config = dict(
    encoder_norm_position='pre',
    encoder_inner_norm=False,
    encoder_moe_every=2,
    encoder_width=256,
    text_encoder_qk_norm=False,
    final_lr_fraction=0.01,
)
Rows from expert 7 of block 5 of the image encoder, named by matrix and row number. Rows with one number belong to one neuron. Each number is 500 + 50 x the weight over its row's rms, rounded and kept within 0 to 999. All counts start at 0. Numbers have three digits each. After the name is the row's rms in percent of the matrix's.
# gate: expert gate (encoder.blocks.5.mlp.gate, 8x128x256), inputs 86-171
# up: expert up (encoder.blocks.5.mlp.up, 8x128x256), inputs 86-171
# down: expert down (encoder.blocks.5.mlp.down, 8x256x128, transposed), outputs 86-171
gate.31 101:483526408521517509541545550479414568540491518498475480525592506515487525483514480497500448483490580584397562477473425486488554489490464493485530476488502491523495512503479526512541371495466355561505541464517606538511444552628485444494506400485548485552541547
up.31 103:466419479452467548450434425578550532441571524473462512408351541520549445522558554535479497529493455387596562450507449496567517508425542430489468460436563471532490456508470498490467469523479580498444508471530459412445459479555451600448546448431527535520519464
down.31 113:498544505486502488470601568568520463493489489469540506431464514414462408605511522576485625422488477494437442520509468583468503443535482408470519498403522478504474491425492554479486517508510487468472617451608458456526458443521560485474512546451453475471585478
gate.32 098:481571412384558503523485481513567500452507485479446489540526549520420464493582535526469510529518550550490466611539552547446525491507458473434456444565506483488507471465587525529534462510474523489532546544436603482511531554425442533459446464482535511404509467
up.32 091:548524542528479505444532525475493531517514524497483458486568528513517516500441433480531542436536516535492521575586498403550494474510491470490536386536573562504520423518501386536487536586466487520513398487469537489525531447453479596533502560415536462529610515
down.32 097:533518575446586480516510424495450494407364486513545468505521385436422512423520445555539497623506571411432476563553535472481494513591489458475481491467488498547556510541479519461446491424449524476445580451469503599480443530494508483477516511592468569473497531
gate.33 100:528654509584530519506432493438621472478448495512456478481512493490480561480552408541483512552550482537506407583568470468524531472424533465540517444450475529478534561481640543501611399479515497448547494465490529528463557473485486475545563518429550504522462547
up.33 090:514476474482489496610367366535589516448604506542540584465513446525566496477540519516418501407441470504473497442528480429522530556456513496509435477458523503473562528499505498459411561601547526412496440494428538511493544507444501497513405578451463417462567545
down.33 088:548551519505550615584514486516599523469586448501434472413533548494479567507556510495589517548474521572485480590496483464421470449523449574465546513499544532472386407508463496497496510463439452517507542539463395517626392616580584429498531542513599533518448468
gate.34 105:475365399457601552507597485545568542461534502483458557484555498516512518538495491492581477489450500483450513505558421513541523549515550483557372527503565479534471494556520495506432524549507467536488528428435583453547399540563611455507447438523435515477539470
up.34 106:463452436430524501429551501515509475409480465568534508506548472443508485506544389443534507484436492490395477505509535592459533468492496549487459519527687451530464459502490480545436500605468498436534526495443570538580462515534604525520478469566441543490458454
down.34 109:517569473479412524635536410472470519558497578473541488550538477584505508505452523440484536521422439559566530446494554537533468530488518451411473503448503512519441398439525494552528397454390563496451526469498451542516545528545514559534512501469480512507485445
gate.35 105:405431446553528525400470577502559536494493512479461535470450598556493451507553556481546444518461491497559441474516447482496579476383496551467464469423471473446554423400517522562450538464525565490441572480504508507431517544484418464498431516460489488448502523
up.35 101:501575442469495487387471578486471489490478447525475523511564515512436374483474491488521507577409459433494492524407516496437495498502488502531527418456468528498512547498570560490542513540510521464430535493451478581421591500581461457479586528503506503482447541
down.35 102:499505516507536439425564460555453530519499469498548537505414496598486418380565440460441480427353489559544450516516517430519527414446496602555506440546543515518544410508458402456535542485587433474443536516445476545481548442482557479505470602482456554558485530
gate.36 103:477440522435471563440511505513497486459470503533443484455427557450523534476556481523435415505443414353592485536490492491523556534510541487576585493561489570535412559465563638526502528587468437543551663443463459492564449406537453527480540571528511511551538452
up.36 107:520484551485516431544423500483605438491574497542514504501506455519498425471551483514516534470512505529439516373496508476509519464557453487601484651547491529534575484483508506454438441400503436507457490466558521539612418542484446432401515451526486558441398478
down.36 102:572444515429493480512540402466509513563477541467535483583515580510419493510513543487517515511525534513577452465526610455431543459532536484472585601465450389509512494564550489444500598429520529518467538546410584502487511402610419485475525466418566523431407509
gate.37 098:577587487495521472445472527542536490423475474489494481545483457494561519453438468333469462546442527501504438609480554513577512511533504482443407497533488567484515530508484519502534500433530477426474463574433609579472518468495443487486574586363588566600534464
up.37 098:530383486497525512514474508497489559517507467525521458417476550428501452423602403583502488371466416450432489443596457532463517422444467608525511490505531459514455473454572446486530530470532502571498480539503469500453354501483493495545432435549484516429602509
down.37 098:537497397536434501504473498512512450557422496558511483409475489501541546546415457600463522608501512543507536430443572483461464485454545485479493467498481550478541527533390470469485531459506591542510472535424566503535487503458545452510505486523492566557547460
gate.38 103:515451548435443575582508349494524474561508546526496563522527481424515503487440512372406491499574519493602492357422479539500582491504534476649494438524430520511428538561458510512406485445496529497476501466468492429434572468549524515473484540482481510475501426
up.38 104:455416494515529581451428535515476569461503462610457453618500521457444505509457456560550530507452457493471544460433552450550523563540479433530553454528473492488465501564547502424559406547543503524517607473509397519457529496423538507546385567529506499517570481
down.38 107:465441526450438490528574517562570500524487478525471534597523580549508506642508581554463531451512517478530428502403507593457474502529503474455408599511493526479566549556455476476524570569571526487571559412416516417479484464483558517462501448500493417529498579
gate.39 097:469618435571500474490552506490455464578490505514487483511457525451509507562436535461524470411469572531487468492494496500463543420474407452503554561442526528533475519534549524415477427553527402524479532449495510431575461489500453474487490457459460473513444508
up.39 099:600474464476468445510540479547497536394494567448438485460512538556525564530614434573508445505566441540532520545571563450477484619435522549500374620516507601490509451482462461461603644458508535599509458552512425506540544475435496446435478513480421513516542492
down.39 099:591502496485565489548507418458462563542440500509435551473507470525464481505506511378582478515454510502457555524514450359532536508468566492460529519548449542456499613554492510399507538453450405512475396531564569548522437524502438503571564509425569422491627590
gate.40 094:371477520471468520448477455501470526519546559515456554549555467490445529504442465560413513477482592483430536500558496481483458544461480411477492583581514521549563536489497540461537414597586536498448372543560443541451527594547491500438494519485616498459517517
up.40 090:440410494485455567527499642492485475431595541571636568509527444465535518549509459497496496586537418540493522464480533606508511496531494395464475484426558477405573489482477621473600563460558453473449560484569452426452492512496477500492496526480503464549473532
down.40 095:515532484411421437459542540516461492380475477554441368584470547578539552502435566420477558522514529527506501579491476565427534560516541551466548493444467468527563562485467483460569500499559521539493491467451525469457391417426514478477440515508521465567480420
gate.41 098:502454420540501520442550457512453473589582466451513465544582555422492484492481395575454495438507496525541519495545469398435491558432484515444484513472602515508466505507561473529529484569515476458438510520523506410514553564505522434513481536570515577481512414
up.41 094:529510532576484497538423520535571444446456581518446429446486479539544449535466523421575471506464552503407553553459473584518453421538520483577496447489460467436564574455427587542509566418495577424541439530530526551468550449434456544505518459478479471558515612
down.41 103:574536471627488420421575472537484530544493514555592491557436493591447554461456450521502487439502423512514477501466406555505515423436519402529503456559444491492514437543460530474460450538504474549533614447541534544400392450507482454558553515463501428517457443
gate.42 094:548550414432512514495492480545549578426531535585471475514549517518479440424473404451579515453482564494425572484584536334467497472412526657490477544434574528543512437504497466498475563477475487488469554414539511556417491561451540464549538445475525541563570621
up.42 096:446473558626450487487459513462423496499459483431544518515472509539473539528531629517447466569497449480629406522413548628496510553594514377468506444541367468446511545480470498563512484461516503446507481589505514453564533461518478593513485542520497438402440492
down.42 101:476526545467484605470499509462514419547562513526419431525580476555527474477574438448486448514554499500504498474472523475531499484545469588494521577486462498534411489497464541577540416434487523542524481444523587488431444442516509507544519443515512476476492548
gate.43 095:571461511510473489487605473443431473474556473498564536514404642432490484495441472514440541543536430527582484524599487588487512532466461492469554448419521529485571337462476499479455517537513562541472459488501453454553591397522525550465536569398506507487455485
up.43 092:628507548553458435459466367563573509428604478583432476470466476530485476574521508508609460640505550496527529519594606523525509431552417456422564400453460574497491536432531494461397463538417395486501472450480506501460526501473410488489557490520475522467508505
down.43 094:415501468466451501462568481527554551374529505555582536503471522428491500451492500556512525553539454426534537554476433411450479522517515463472595498475461420544503574581461540554488453444459591559457445627608520508466558400491538530425574341494493517466483475
gate.44 099:468428562589541521536517449452495485513461551416492508495586581438460482467482539518429451465426477502522535454417481413405577596489534486466525598518534551520471531531420508521496480494624507584507545387524420440464485499507519492499553589533470493550526520
up.44 098:547593428474470465491440573464506512482547463548533434509427468506477490488473510463558552500571516491466552496578475530584483466531390538544468405519502440485499484451567501488559484494435479487498476606483548524550438499463445505459520472441566513468526476
down.44 098:488456370507416479558501468539486512455451451491457472597454481452472521603499517536445511511616505560476536479570528467522354502504542377572518487452429494551555395524430516475573456446524474483569552616434480551511552497541520581496494534517498540506487548
gate.45 100:590582534442599513419406528584568540534504516442436484612543558479583496486492444526431542513449452575427455477466423477484479546517460435465410492448425477487489487489423591529485589515489432513444574439466544566480459591524527500504558503499539522390457425
up.45 104:394490526475506515516547566469468450444499580477614536437554451480496579507524546485516541481558447534549532496522489388521500466472488630437477561556451423498608546572492516551459554519555566511392420483541432510507443465553457443493521468508387503534550518
down.45 104:551468436575455499468540502440555523523473461505546456457451534565537416532443403525420487486551366508514515477488483504555490444468577522429497465481362446471529513573476478421609491482415503468459550478531461462499452517529557457543469522515448582577481539
gate.46 110:571572581586499469521471440447441513528512465539409476500442366491478430451474507561507473526498544422496462488497481509522496524547553399627525439523464534543423497469567465471447420603536477511430550546541581559621484665539427440496429534485456558420437465
up.46 110:518603543508485489482487508434393496603502410569468477511454439545502435514500531563443525453525557408458516446464526414509528509476534420526514464501475448529489472481593469480513407570512538539458597544577563444558558618560421459490430475534474534391402414
down.46 108:548476596471476532502476466526435493470445512445508473487361575500443577461551462517480455416543488520515412570443565505534466455477520460433535493443515466537559550596617468447523473440435494497481473514519432500507546480478484470451537529527485468580467625
gate.47 096:532419454550458530562525590484394637462591523388564541509466509498480556503489537494591510502408505554433551392548533590505444566494577483526440538550553433485473492571539455440484448498524516529556522506521504479532413517488478527454453564441464476447579451
up.47 099:406596470430475449601503520479478603525538600420504537407464543382483457436603526535413524534457424496506465513484479499480576478446630495503447407528465430601441527433519500472504520557476461549539497573510522586568450488506532482457468526494498473501539531
down.47 099:485634534532540545529509460584567494545529522467534557509454461518567473513455586569462437536404433472531471508493459570464547532487505636420547517451519470398593564465523502417550534453552583529512527522434535578565489532518606569552524501453488448539504460
gate.48 101:496564424512558533415482549494553492511459398413510499511482452463563531575503534501442572482535462512421534497547502562449549485508545461498587563500503494459464474489453570497429440559530466512461451476516576496551503451581478569528506498465426445540430521
up.48 099:515431639443425426531515516525411472503505622486516522492503520509448421491489483520549475487445579474543454504369470527469438532487512556533484480478582523521495537542527438458553523440533544475499527555511515491480472484434500451485548520463549528489545551
down.48 108:428474490556497543398539480516503494521495553499608466497540619514409556531420500524558500544470488563445556465528537518456532482495533546547469427556502590426499519520483434542447490503428509534515424519518543438478482464550465510473493511511510483519521525
gate.49 092:533493405496608478416468484444545531565556485502544465444580493537460543531431522523431437551356482550479456467476564501519543525477531477593657492459428462477431530583570449387545544501513441459422440504567561564443421497450480430443487581500476543593462532
up.49 095:416554422553486525531471429509478501413453582445476489493477467496462449435496578516518483549527480474590433650466447447584485598516416448429493492522520541485571496458538470442453349446491451484528459489503360563510505475583551484592455489486525550525595503
down.49 099:521435516613607518368467492475434470520423513440469599593505389607504601381462585497478492547499510500601523500532495535530546457501529559539474547534498547485416496495619552456512468489555523497491380484554480538515549450447521508484535428512534497491581459
gate.50 113:532530436577482478456427448435425524459473592582478469529564440458461447518483480457491482551572521453462413451426500464568451508552478403435580497571473549416476521460495379553525457490541471526540523530403453505494534496456481495496460579434492464389525454
up.50 114:541480418560462480494435472424446528526459582553449522524539471478443468517446484452471486527583524436434451429433449439599431523532456425396568518572485508406466533479479401536516482489552495499568536531424477543501524497462469483523483587427527507395527479
down.50 094:504496371586522475687422476546584492485548537489513542472563528561606472369526465480487553507512481503497517501485478511572498530527448537468523482419502528503490526332546456550495495538624492508557535524599452517434453557491484517369485437561526432532536539
gate.51 107:517463537370467484521514507573554406591498520510400482443418544498496479501512337486506477523478511560504460522583459525470493447645514498445508450434444605505517553481510469522500564492463426464470601624422508440489458476474530533453547545524394478568475498
up.51 103:523486575539490441479464515477617482419445578461583490416472526471462441537596507411506477522452394457569542499562440468486499530389458446532486482436478533572540502525480494485473475533513524454534594452391521485510610503575617446550522454526447420418521537
down.51 098:489583416503552481513510479467499487458510491437516549494462474582528599529547475559427529563595469418506539479545485520570460556644464470470470528534573617491457492522478409500521523453536413490515484543412520498531445523406517434551504531492399485564499457
gate.52 109:409583488457529543432483449393580541520527551449449497495506423398515472421495476481507468479559489512515513394488516483502407487535554642464509537444516553499573511511550435579556589472530448554544468515462620493552436537504425505458471636507497566593475486
up.52 111:353560515449538536487477519472590481520484585460433500479442415436496477407504482501545472505526471514566499445387520468483442550587505582496493542432450554424517437477533447509566573483535430515535435549470573484461380469519441446398478610500526553568498525
down.52 108:541545471563474494523530490471571569499462510539451558493501510537549542506480468532525540589459440486484579549428561357467466471579514532540541462440501531544519473515476513514457499524591419526494524504489548483476548534582564547577462435516579519470424481
gate.53 097:439533476385503557495502518453579535473438554464453533536504509488567484454618471422391568547588483524423509489522483496403467521512537488537467535417605506459526487492434533457495407524487347534553494425503539483510524458548480484537445465494560517533436420
up.53 092:397438524545442484444543587539426509486527490480561481443531617536503508506424445505497425541520490530530497548522518546520498448564508460445480545491415551511577456458519585420483575558500544432449506553489469569455477560466631527450513480524554481512504509
down.53 099:534492532472598475410501493488536554462531483521518513533472534511477524515546496514477480496504441505486559457512418494527519530459430603433467573520496598503578454642472523541436497528562613508467519498424442562604492599509456481387507527508422538463449532
gate.54 107:554501643472490455546584513450499466487570599497488483437488495585456417528493435473664478434535534473474474501529489474506482478483509444449441551554568566486564522486523502528460550504496471451528450508558474526529490511544444548463476497476558553528505573
up.54 110:505535485485439483553575485471466475481458648409428480445490477576570434483464438527555519495532536497533527507567490474422481475495562542417518497455603517521535468511552461555465622466485490490587478476442563505609475466509454569488563501438578536507515484
down.54 103:506575379538478420487539565426546460513402526464459470488555507518480483496440515481440527541532431497480479526487462463494416493522466525365536426396516487584513431523552519544518430459485444507477482508597497503450555515479544479472583560490443457546533402
gate.55 095:565512389505510434459399459535537543483468424515504492471463508506517463558541475455456518477592443401459430540573440482471474604388391459452622561477488540444469494524474541620489504583569548613530523440561453440492485496602455440612496597484562429500527588
up.55 095:487433550407562483507572517491372450511459492476520560462502496474473538484479460506427491424498427509376482461434471527528506417523519539467507452464403460533421512473496559492446494606495478407434479539528600558528520511488450469512480550533547432555532465
down.55 102:480487521567580562465513560464505433463433527631539518478473548563521516537549574522490540528512554542510440499467453496597454489511535485524451478537501511465586501498574481526407528490532488459475480517493489385522514542491452489498551500535528524513523548
gate.56 103:522530525461558482404522479531450522459509498503550549485497401484490517438484545520530487587511498510462519587453574489456444529431477441472545432534496546534543465501515474537435476426517519519431590427533482545553593555432588413425431571550493530572547598
up.56 103:583480514513540536497499442598566448476525543621571592398566363467469445513522491452550511506460576498397544580521471495496546543451544548518478393521493511431577490451526527504491496541404505487475470545642498551485428521540539443434491452453519554462420517
down.56 106:488483504500505444508561473526418471446514479500436482493543483430512498530544451509527525466393592469569377538479416544438312491425507523472501525438430537564511533496426524465468533640451519499475508538448461565578579440493483492571573541458567499547432461
gate.57 099:517486571485488470524598460480431496579457504511404494533499514488500536559574570523555486537521491466483542585470525419446419485424558491531541521449557541522510521448492426484520465427500541559516644590572550504402516555521414497507518556451498563551460442
up.57 094:584522408461514452562463542521520488552510523523447519462586501485530519417517447417425538574486446512487567424502364375481556456576604515446515509450545488469501526569513494551444528483461512442499544479563492499529470498512467530494432442476504498462512416
down.57 097:497457513534465457441523501478493440524477519593548455480487540427450464536514445401500519577586435358474410484534625435427503513572495512530522520544458448557549576450523389467477496524454512497446402537427565506451521571568541570437439467471490445507558460
gate.58 097:426499526500438510509496524582534458507502510567517538393583534490551487498572513518415448489500526479501390462493494530463611537472441530444491449430598461636462552519539626499464468476530499412441412489493536343427536513515595498501550459508462449583525469
up.58 100:609513506485567509454508505459511590517538459553511446602398502471504479517454476539581476431482477477538616496487519442516455466482537509461477533547413493397565476499434415506592575497515512496533577481494467555569587559469373511451444565522527574424467463
down.58 098:531530426459444465524479527493489494520472487515466505591483466414521521586548477427545574479415557471518455541545516486492542471554522506454566490534480583484513490472543553537480534525583443563488484494486410476443467513498522536516468488496438478578526481
gate.59 107:540591519616507502532430449513579639475509454573494455500433462565473472469508525430499457514512462571498541495544538426538468564520572543487426482455591537501475529502462441530566620541419522514548455535490495455528517484466420570488510600512557511494518515
up.59 105:412527565409501428452500394514504453550522449459503637443572564541507533431542496511573477512503539510515483504485494538564558550586486422476516515464450488476565469464512638547551503464582504513448507477473473452498502512514421486527463369528565486568533492
down.59 105:535546520510460483568542503480530494542478482431473446564427527367509469500500593494584589514513441502480485502437453499462550582553501504441485570412373534498478477445418555447383562494508469520527523538421484532511545511441592426548579409468531606499484447
gate.60 093:532448424455519504492457467481532505517533490497479503492446471581510495467514543470454594540564501504413535446475473503583516435572541389492513516423489493513564515526389460512454616434531458447465575475546450611491529402582488576468544488496535526486489511
up.60 091:534463487446502486496476426467543502504486503538439497489438446534535554507529522461473593545578531484352472467454470506603503430578588415525527553431518507538574553459414460536452587448513426480449567498543470555468541389578488561499540489498551541459454496
down.60 094:531475560512506487456490453494531375560531551587585498497479466525493480566505566547493440498521597477570557466575485471505466495518513514461602495574508513636505492557536583470514413530537432549414529556491532477542499500409522568408495549522467497420432371
gate.61 101:456379504491437507400511485521379430476504524465481496496475430492466535544666477534541484483512588479454470496484500500553551502476508586528447500368563485426448544505581465489566486521552442477503385550466505438516541407593439527525571564419441466414470535
up.61 110:527549575522491484482449566503537476496599402523498452476515508541514433568658555472584497517515491486556573459529440488464474502424467491437598487529429527520538462462476490438511613510454495527561495526508439416474508525496447635516479574529477417548434410
down.61 116:506483504518486517575514451414560419457519500546522465462465564438408597553517497462569484542492556496436506512542518428560585462478451502558509539531515536431471593522485493474509419500567543550523395554447508573501499508518508449488520592473464488586585502
gate.62 107:486498461398543416447471540515488512438421463483511526477524609495498566450643550513550514527589502596366535537480525605463519534532471413553558606516453513531549482510533454543514542535481509484535520541427503470506520496380492482488528526574565469453489477
up.62 100:615509477468484495369488459557512482592463480568601559544501579490527390521539509431456475511574498610444489483594431514519417527620483459505540613533440493550580509469521441508546489558525501474510503527531540513391553496426573483468524534447420457473495491
down.62 103:506523520503461478481593470476469452506565488493487563490476363488560469472475564573523541538547500431434440478462485520426471499550471561524571556410469497568383377533531401477483465550505426411438458534508484540544526490544447477533546557565410470588463473
gate.63 092:564526471487465492439534577537498442579521597532436516491494504526503465414524459527463470517535562506509535469504457460509490449536405601503479420539507487472461579565586441520593495562483516603470554583467519560480495522521542474564483575450494574453569484
up.63 092:563539488449487509465516575519537450521503544561425507476516509546551446455510436485522490514538580487483512442537492439535490446485471546468530442556509465438464555521546490502499535522480561607483549559440528568524516530525494480553516524455522580453592504
down.63 087:402572471461488535508569463531501459490494472441533597547529436596453427474509433479503528520491541469442477441475470540524544506550466487520412531533607499478515606528546477412458504513445537411444540494480504552442535515490520504487485556545543551503514479
gate.64 090:475605535509423524412508490497438498479556542538370439531435455517540436574519572519396451524424628511570589397445553513479426456419545447592516542455481454449504500435431478455566498624471519561437388506448491541457559474421461462493470419504537594487527602
up.64 092:459401426551553454615528514559522568514560579506517545466556447482449510452540414499516499490498395488485473480567373495476656537539558603450506516432510486524506544459453519466443567378522512524485433503581299470503421522576502491491499521505533532523579380
down.64 080:513506514469587420420482593489502475481447464400569508514521534486467565487569503555511518481458504464447546498458467478445545449509471553505557624446413509475567470478424493458504529397564643509501444470524532525456443448452450588394531569424501506554646498
gate.65 095:468443451535470442476504514410481565489552496447545494406388469500455555544621581496474474490468519503520505519595493468467428482441455547476548447453448414478505430447471442365376472478442526512470581528461514464469447633509481477554478505546545464506459594
up.65 094:458542568555526525524452518511449427475480478566477434498459475471460448548437450502467564467536540503479427398469478544614573452531534536510477479601525515446412496557409543492577555408484535554472487472520455489558515472540482430485472533545523456502459503
down.65 103:526485482486460524498529458597556469523558519550490462535451459466545470435472619497620573498505500503452484493518472481549490581501607493545485469528456630577564525466556488566465513473513467499535465444405468491411556487609508532472512429490522404550478536
gate.66 098:501551441397538434412500460607523515484495401460549510502569513605445492554565501488517405496447443557476532496483443559466517545484596474543490561559521498515485504529535518487417435505438459487563485551439491503445506567578476548531501457442503532465509465
up.66 101:481621495543497423437418438514444465498477358492533489477508422517473464493448529473559581536525482484484536493470530574481457655531495373463507505562494475478497479532518523569568421505558520524447528546449555532501569590406423454544546547474552424463396497
down.66 104:575558527432532475499491501496534607535602445519410530475568461547512513492462510570460587480460503541446538486458451478515486541471476503471457482448483520559440555471529523532515482507459411487501494520586472515444497516527541565469442401502483553445464528
gate.67 111:508571498454450559426529439576554454497513560506534587498559615542539500458631462448450479549485506498503519513481536521487413526451444485468499550505519478465599489474496518525556550559436467526516521408412510524601529480481520546527548427468493512512541431
up.67 107:524500421454498542395505457595485428446492550585572573497509631483616541462575502462399463511501525520493515525527531511511438498479427583461502520529520480445572485432461486511495566546442495508474582368382497570581558511459559528479555450459551525555572452
down.67 103:405476474438528480467484515551502599467433560527523526443370484545511561520433478498515536385523479536489401556432488481465489467471525535593478479559554466425512527533449515556570474568452579523596524521459510456392592474465565432467518523549454518485479465
gate.68 103:561464607468500468373475494492493536570545516482489483547580473524452519448427477519551454528410577473464635513475535517558444498556585448480416454485434571583498540538553490512544464553477472475522478522532489461402477522471478402530501566494490499473575503
up.68 100:542569396491498442516474498545513431469449383479538504517546472472536389561505439545406472512486501456425396541487519518471462488562473557486572617525604517497490519530485467552507422503505483530487539414560493406577374415486497497477466508468463502496446531
down.68 101:482538537594429467386412541417515623492528538459529554477503536462426509533525530491505564489601567503569539420472393449504577440405512499414483494476464470455491465457541460497448604546483486408506501574591464474481499478560479516494525444464548531516531555
gate.69 096:449446432438488452459486489545491469536491435441423490526577572478505487532521521521457517483557549591458482426421477498469544481560491489533418512558496454547543498541512549507394405470492441527507487437636536538476357531568508431461502473417399462493421478
up.69 098:382612549485485468595497606565512521444448527501587430490534447460510446383499451457449452460503463505584407620494395522522433480506480501487552453505523497548496475550574508484611492532426492542556559556520444433457531487600499475499557479475535450468493447
down.69 095:520454553474480472401584425576460482552502476456482481567561520466444464483453519612554539430576526513533531420454464456485499494430520521466511518481536465547553464444504486441414514534496383498421454592561492539512557523516558507507490430552608587514469483
gate.70 103:480515407529489489534523470429529508515552584345617465456487499541480543491542540520492546506487507532607574538523512455473537544494509549502410501477498488570535504571495498448521521564452550526567349504531526419490549497491473484481448512480488630532546427
up.70 101:474520382461476450566489533583503446542472541428573496460531569539570496495476470469523539489491402560544533542442513437435438489514488517469469467453489455578586516526441566464551615573529619452514391571538447488494547426556531557521477470523473527536502487
down.70 099:490474477473498523578481463488499462480538484525475502545472545516512446546534483496519533499477460571518586514527512619490513487408560537507492524488528519499564563442582507443597539436426587548580519449459572503465509501458499477464532505503454491532463501
gate.71 094:580499491608440528451479438519551515448496505478437542430464482512518581548506461523504468575531497509577487576511489458561522512512521547512438493439472518393452495455509461525512632584495450464381472563444468552492493492458536477538502504431587586597473528
up.71 090:530589543507404547467534424532481482507540524502493532457441528618522609524502462510562419512495553430555485518523456552495453502514581516483493569468453452492410423442545461485543529554514352433442383531446544578467570509499542470518459569524601494477407485
down.71 102:484434486602494520478502538384402548478467475563484452489579470600454466419579493455589495422542499479450552517475527491521493548507500557454567564452556555439485434496545494505578548527407491567474579488648541540460554588525383526520540524531423482448478544
gate.72 104:496532535371461470525583568536506413497464418566493447476485441555511519437506471502564503482535505495534565508556530478480516481504493510561548473542508512560461521510495510572467517509495543454525576565385398486558523599475516466573578498479491472506480603
up.72 105:569507545450473494457548536540500468453453489576482465504515473565520486433501561503469487508487532531534541554491561399423497552531536511578572463507481508535418522546529457554473481547503549467548541563430377452546557518521465412600592545434485524428499493
down.72 088:462514594452536562546495500528502425423497535504472508417478413539536509505492493454459434513484515458514537473514608538477559477530510443552414461557421584410434534588411474544492463501546469557494559462534490453316468495471573492485472485433470488505499486
gate.73 094:447559505496495499487448441515568556475529512433569496399448472540399451525453459473557525538518462597485551512523534573601493458465511493530583469492542500453504488398501478444489591542533459557456470561498442618512581535485537504445447504562458517504555433
up.73 096:441489460537541564531512556500520503498454419523472491598546459438544515541546501475490466489514483493528494518475450396412548541510470429458425451455430486547466501557406551564505409516474609465498496408521490444490461458512468499549549415405627521467473580
down.73 102:534446551458569482506594460447531395422485540452518523560500620552535445615481379577594477422491484457513518478450530502452370517495535523520448530432441480548504556559497489459458523488411531495512473510566478540575515567452471445490539490512404605482503542
gate.74 090:457595465520558466552470564463452524501511563532501479545565418395525506482530533535412553463552491483454431414516522513457426538449457569501520415505471321495546517497556487502519493539453534544509467570495414566402414405576572548511516580457485506444460492
up.74 092:502491471452419481537488473553557491433506567480554552462547427447407546575552507430458555511471517506495486570410587588560476500564491522474526479581444515558494504507492514497531522491604527522570468478487513498482482573454489559478476420468421571495474503
down.74 097:488475537445581517602432441538469485607519539511446503598511479506541481459542416518528419496502580506459510506519507457509562455602411500440500466534600512388485567487440528545540485457556456532530460468535532416570510506463559493526566532526547441583430426
gate.75 107:536474478563551493524493538489590519508462447362468402501499566492476501571531487502492471422545539515422482387540396488429482465544499433598506462462552436463529602530481446544485530572541540558509469604467491479474487509574575517553526456484531629445440442
up.75 093:489478589421427540511542538439336453442607522520507518498560458437553483466486394548421520498554527450574466522463512541579507458451475550450485526510462554466501400401549574507497499478556458508477537447469498467550539491468485432475503420456608500598525462
down.75 107:503441485547418544531456515541500533503473462454504501482508485536547479546532541482442538490460429593501499391568509464426436506387478520516525466527533539411470530525483601526453557477507552516393482520454433554469551580491523513490515543520495480489653482
gate.76 092:525432611517429496456494506486484524555482491460519569481580536413503439518479443563527470546529524561545485467508593488468561490436564595524548501478506531500461423533496539585425475510510551556478439494449550520393431543469538489517439583470507507446433387
up.76 103:494437556516546455391496496518520467486537478617540527536484637599528475494527387448565494552481514540409529459492470432467461497611475505589535503506481488435519560439502471432532485480495454434569422465499547484489540523461487479466534569519463487527499463
down.76 093:402428472567492493419481558478576517506554438538472424450581509391456574544434545527501547486495596460520510506497526495554550496530516478505522628519534503573572460478571538465535463556515510473521479487470534367392533450500504533469456530502525382509432470
gate.77 102:542449482621485458538472558366518491474533556388455489447596490478553497405458551580516499538573546477484573504513531465457561454523493448551521496572469420469476489465596462456380528463409407530558522373420522545483559497462522563583464485455484553487431445
up.77 103:499597513468494483534477504421469463508531530481490561565557419489535510390411562527489610567496494472470549412458467532455425512477507507533475516578459482536580488444518513437443540478486451627483508459537532522541499537511549529547505565472597427445488456
down.77 107:558552529442502494443458547490511442631651474532483495568572445516430526454513475481525477457563561542415469594542601502524465588511532523392503541526567527376479495486537493442523479570451481416461520566559502428616574512590556491497554580566523526562514527
gate.78 093:451576437474511529500483562446480586397510542546456482430528507453464558577623425447373489474570516467488479544540533442505462444391571385462559536561569540496593506505462454533567560431501559546464540480444507425550556372454482493477525472404557585469543548
up.78 098:561479553534572457529463455562519407630475501474539506573482498494518458465419572566586529548456451529479516483414431548448544518644465579567433514431476459470368481496507555448431473556518438424527440438537496603438459566517538539528473493578437438487426497
down.78 090:416468496411490519532478471528513469445502434361465547540456388516549473439507423432478451508475483544505540506504505441583541492485559457487532494473502548459491454641457540489534495460495472564425471563458506469392418521450580442527537433447482466544545523
gate.79 100:448479345539497545536466531426482497538548516538515482464504458485601562473487527547583470569569549458449593450506528549480441471454519471490525413476485495612539551488542502506528392552524541469430572577473557433513411503532500430475513423542464378471442346
up.79 100:454515460509463562550494501496561490542456587485436449451465510513579503473468452528438484529614493434433567526486461513523437454503487542480563482467511554585491567516519503476437454539469426360465576499484465481371516476499562443441574474485498449465428350
down.79 096:543481490497394554450491531480473513512549418537546445511467578484452505455518524583495529586498509527444463426461539532446448458498456489471480490511522478498515551501487557432563519493551527475618561592420483461549504467475490565501580519452506449462477568
gate.80 105:600515574543470486493532383601481539420454469532520496473531450475481488493502467504345446486571519442512464513532417517487504561442511511476600487433564539511561489449534460539479475446436456503475558452511526520503506431548481545535455550487509506435575521
up.80 108:523426490516542515457443479511510491586444529509504554562504455535523490514495455574554595512459508497490455498430568473446540555568576513507417490546437421597522470431559500461517397491569398428498565512524412464514409502494458469514436484497495472516508522
down.80 108:554576422522453490589475542508396487547541564579492442463506467503561489436564498519491491565475468461541488583509527444629494582496511563476565445511472482452557600512494439543500544428488582501447523483481597480544561522460588488512561467526452470462513444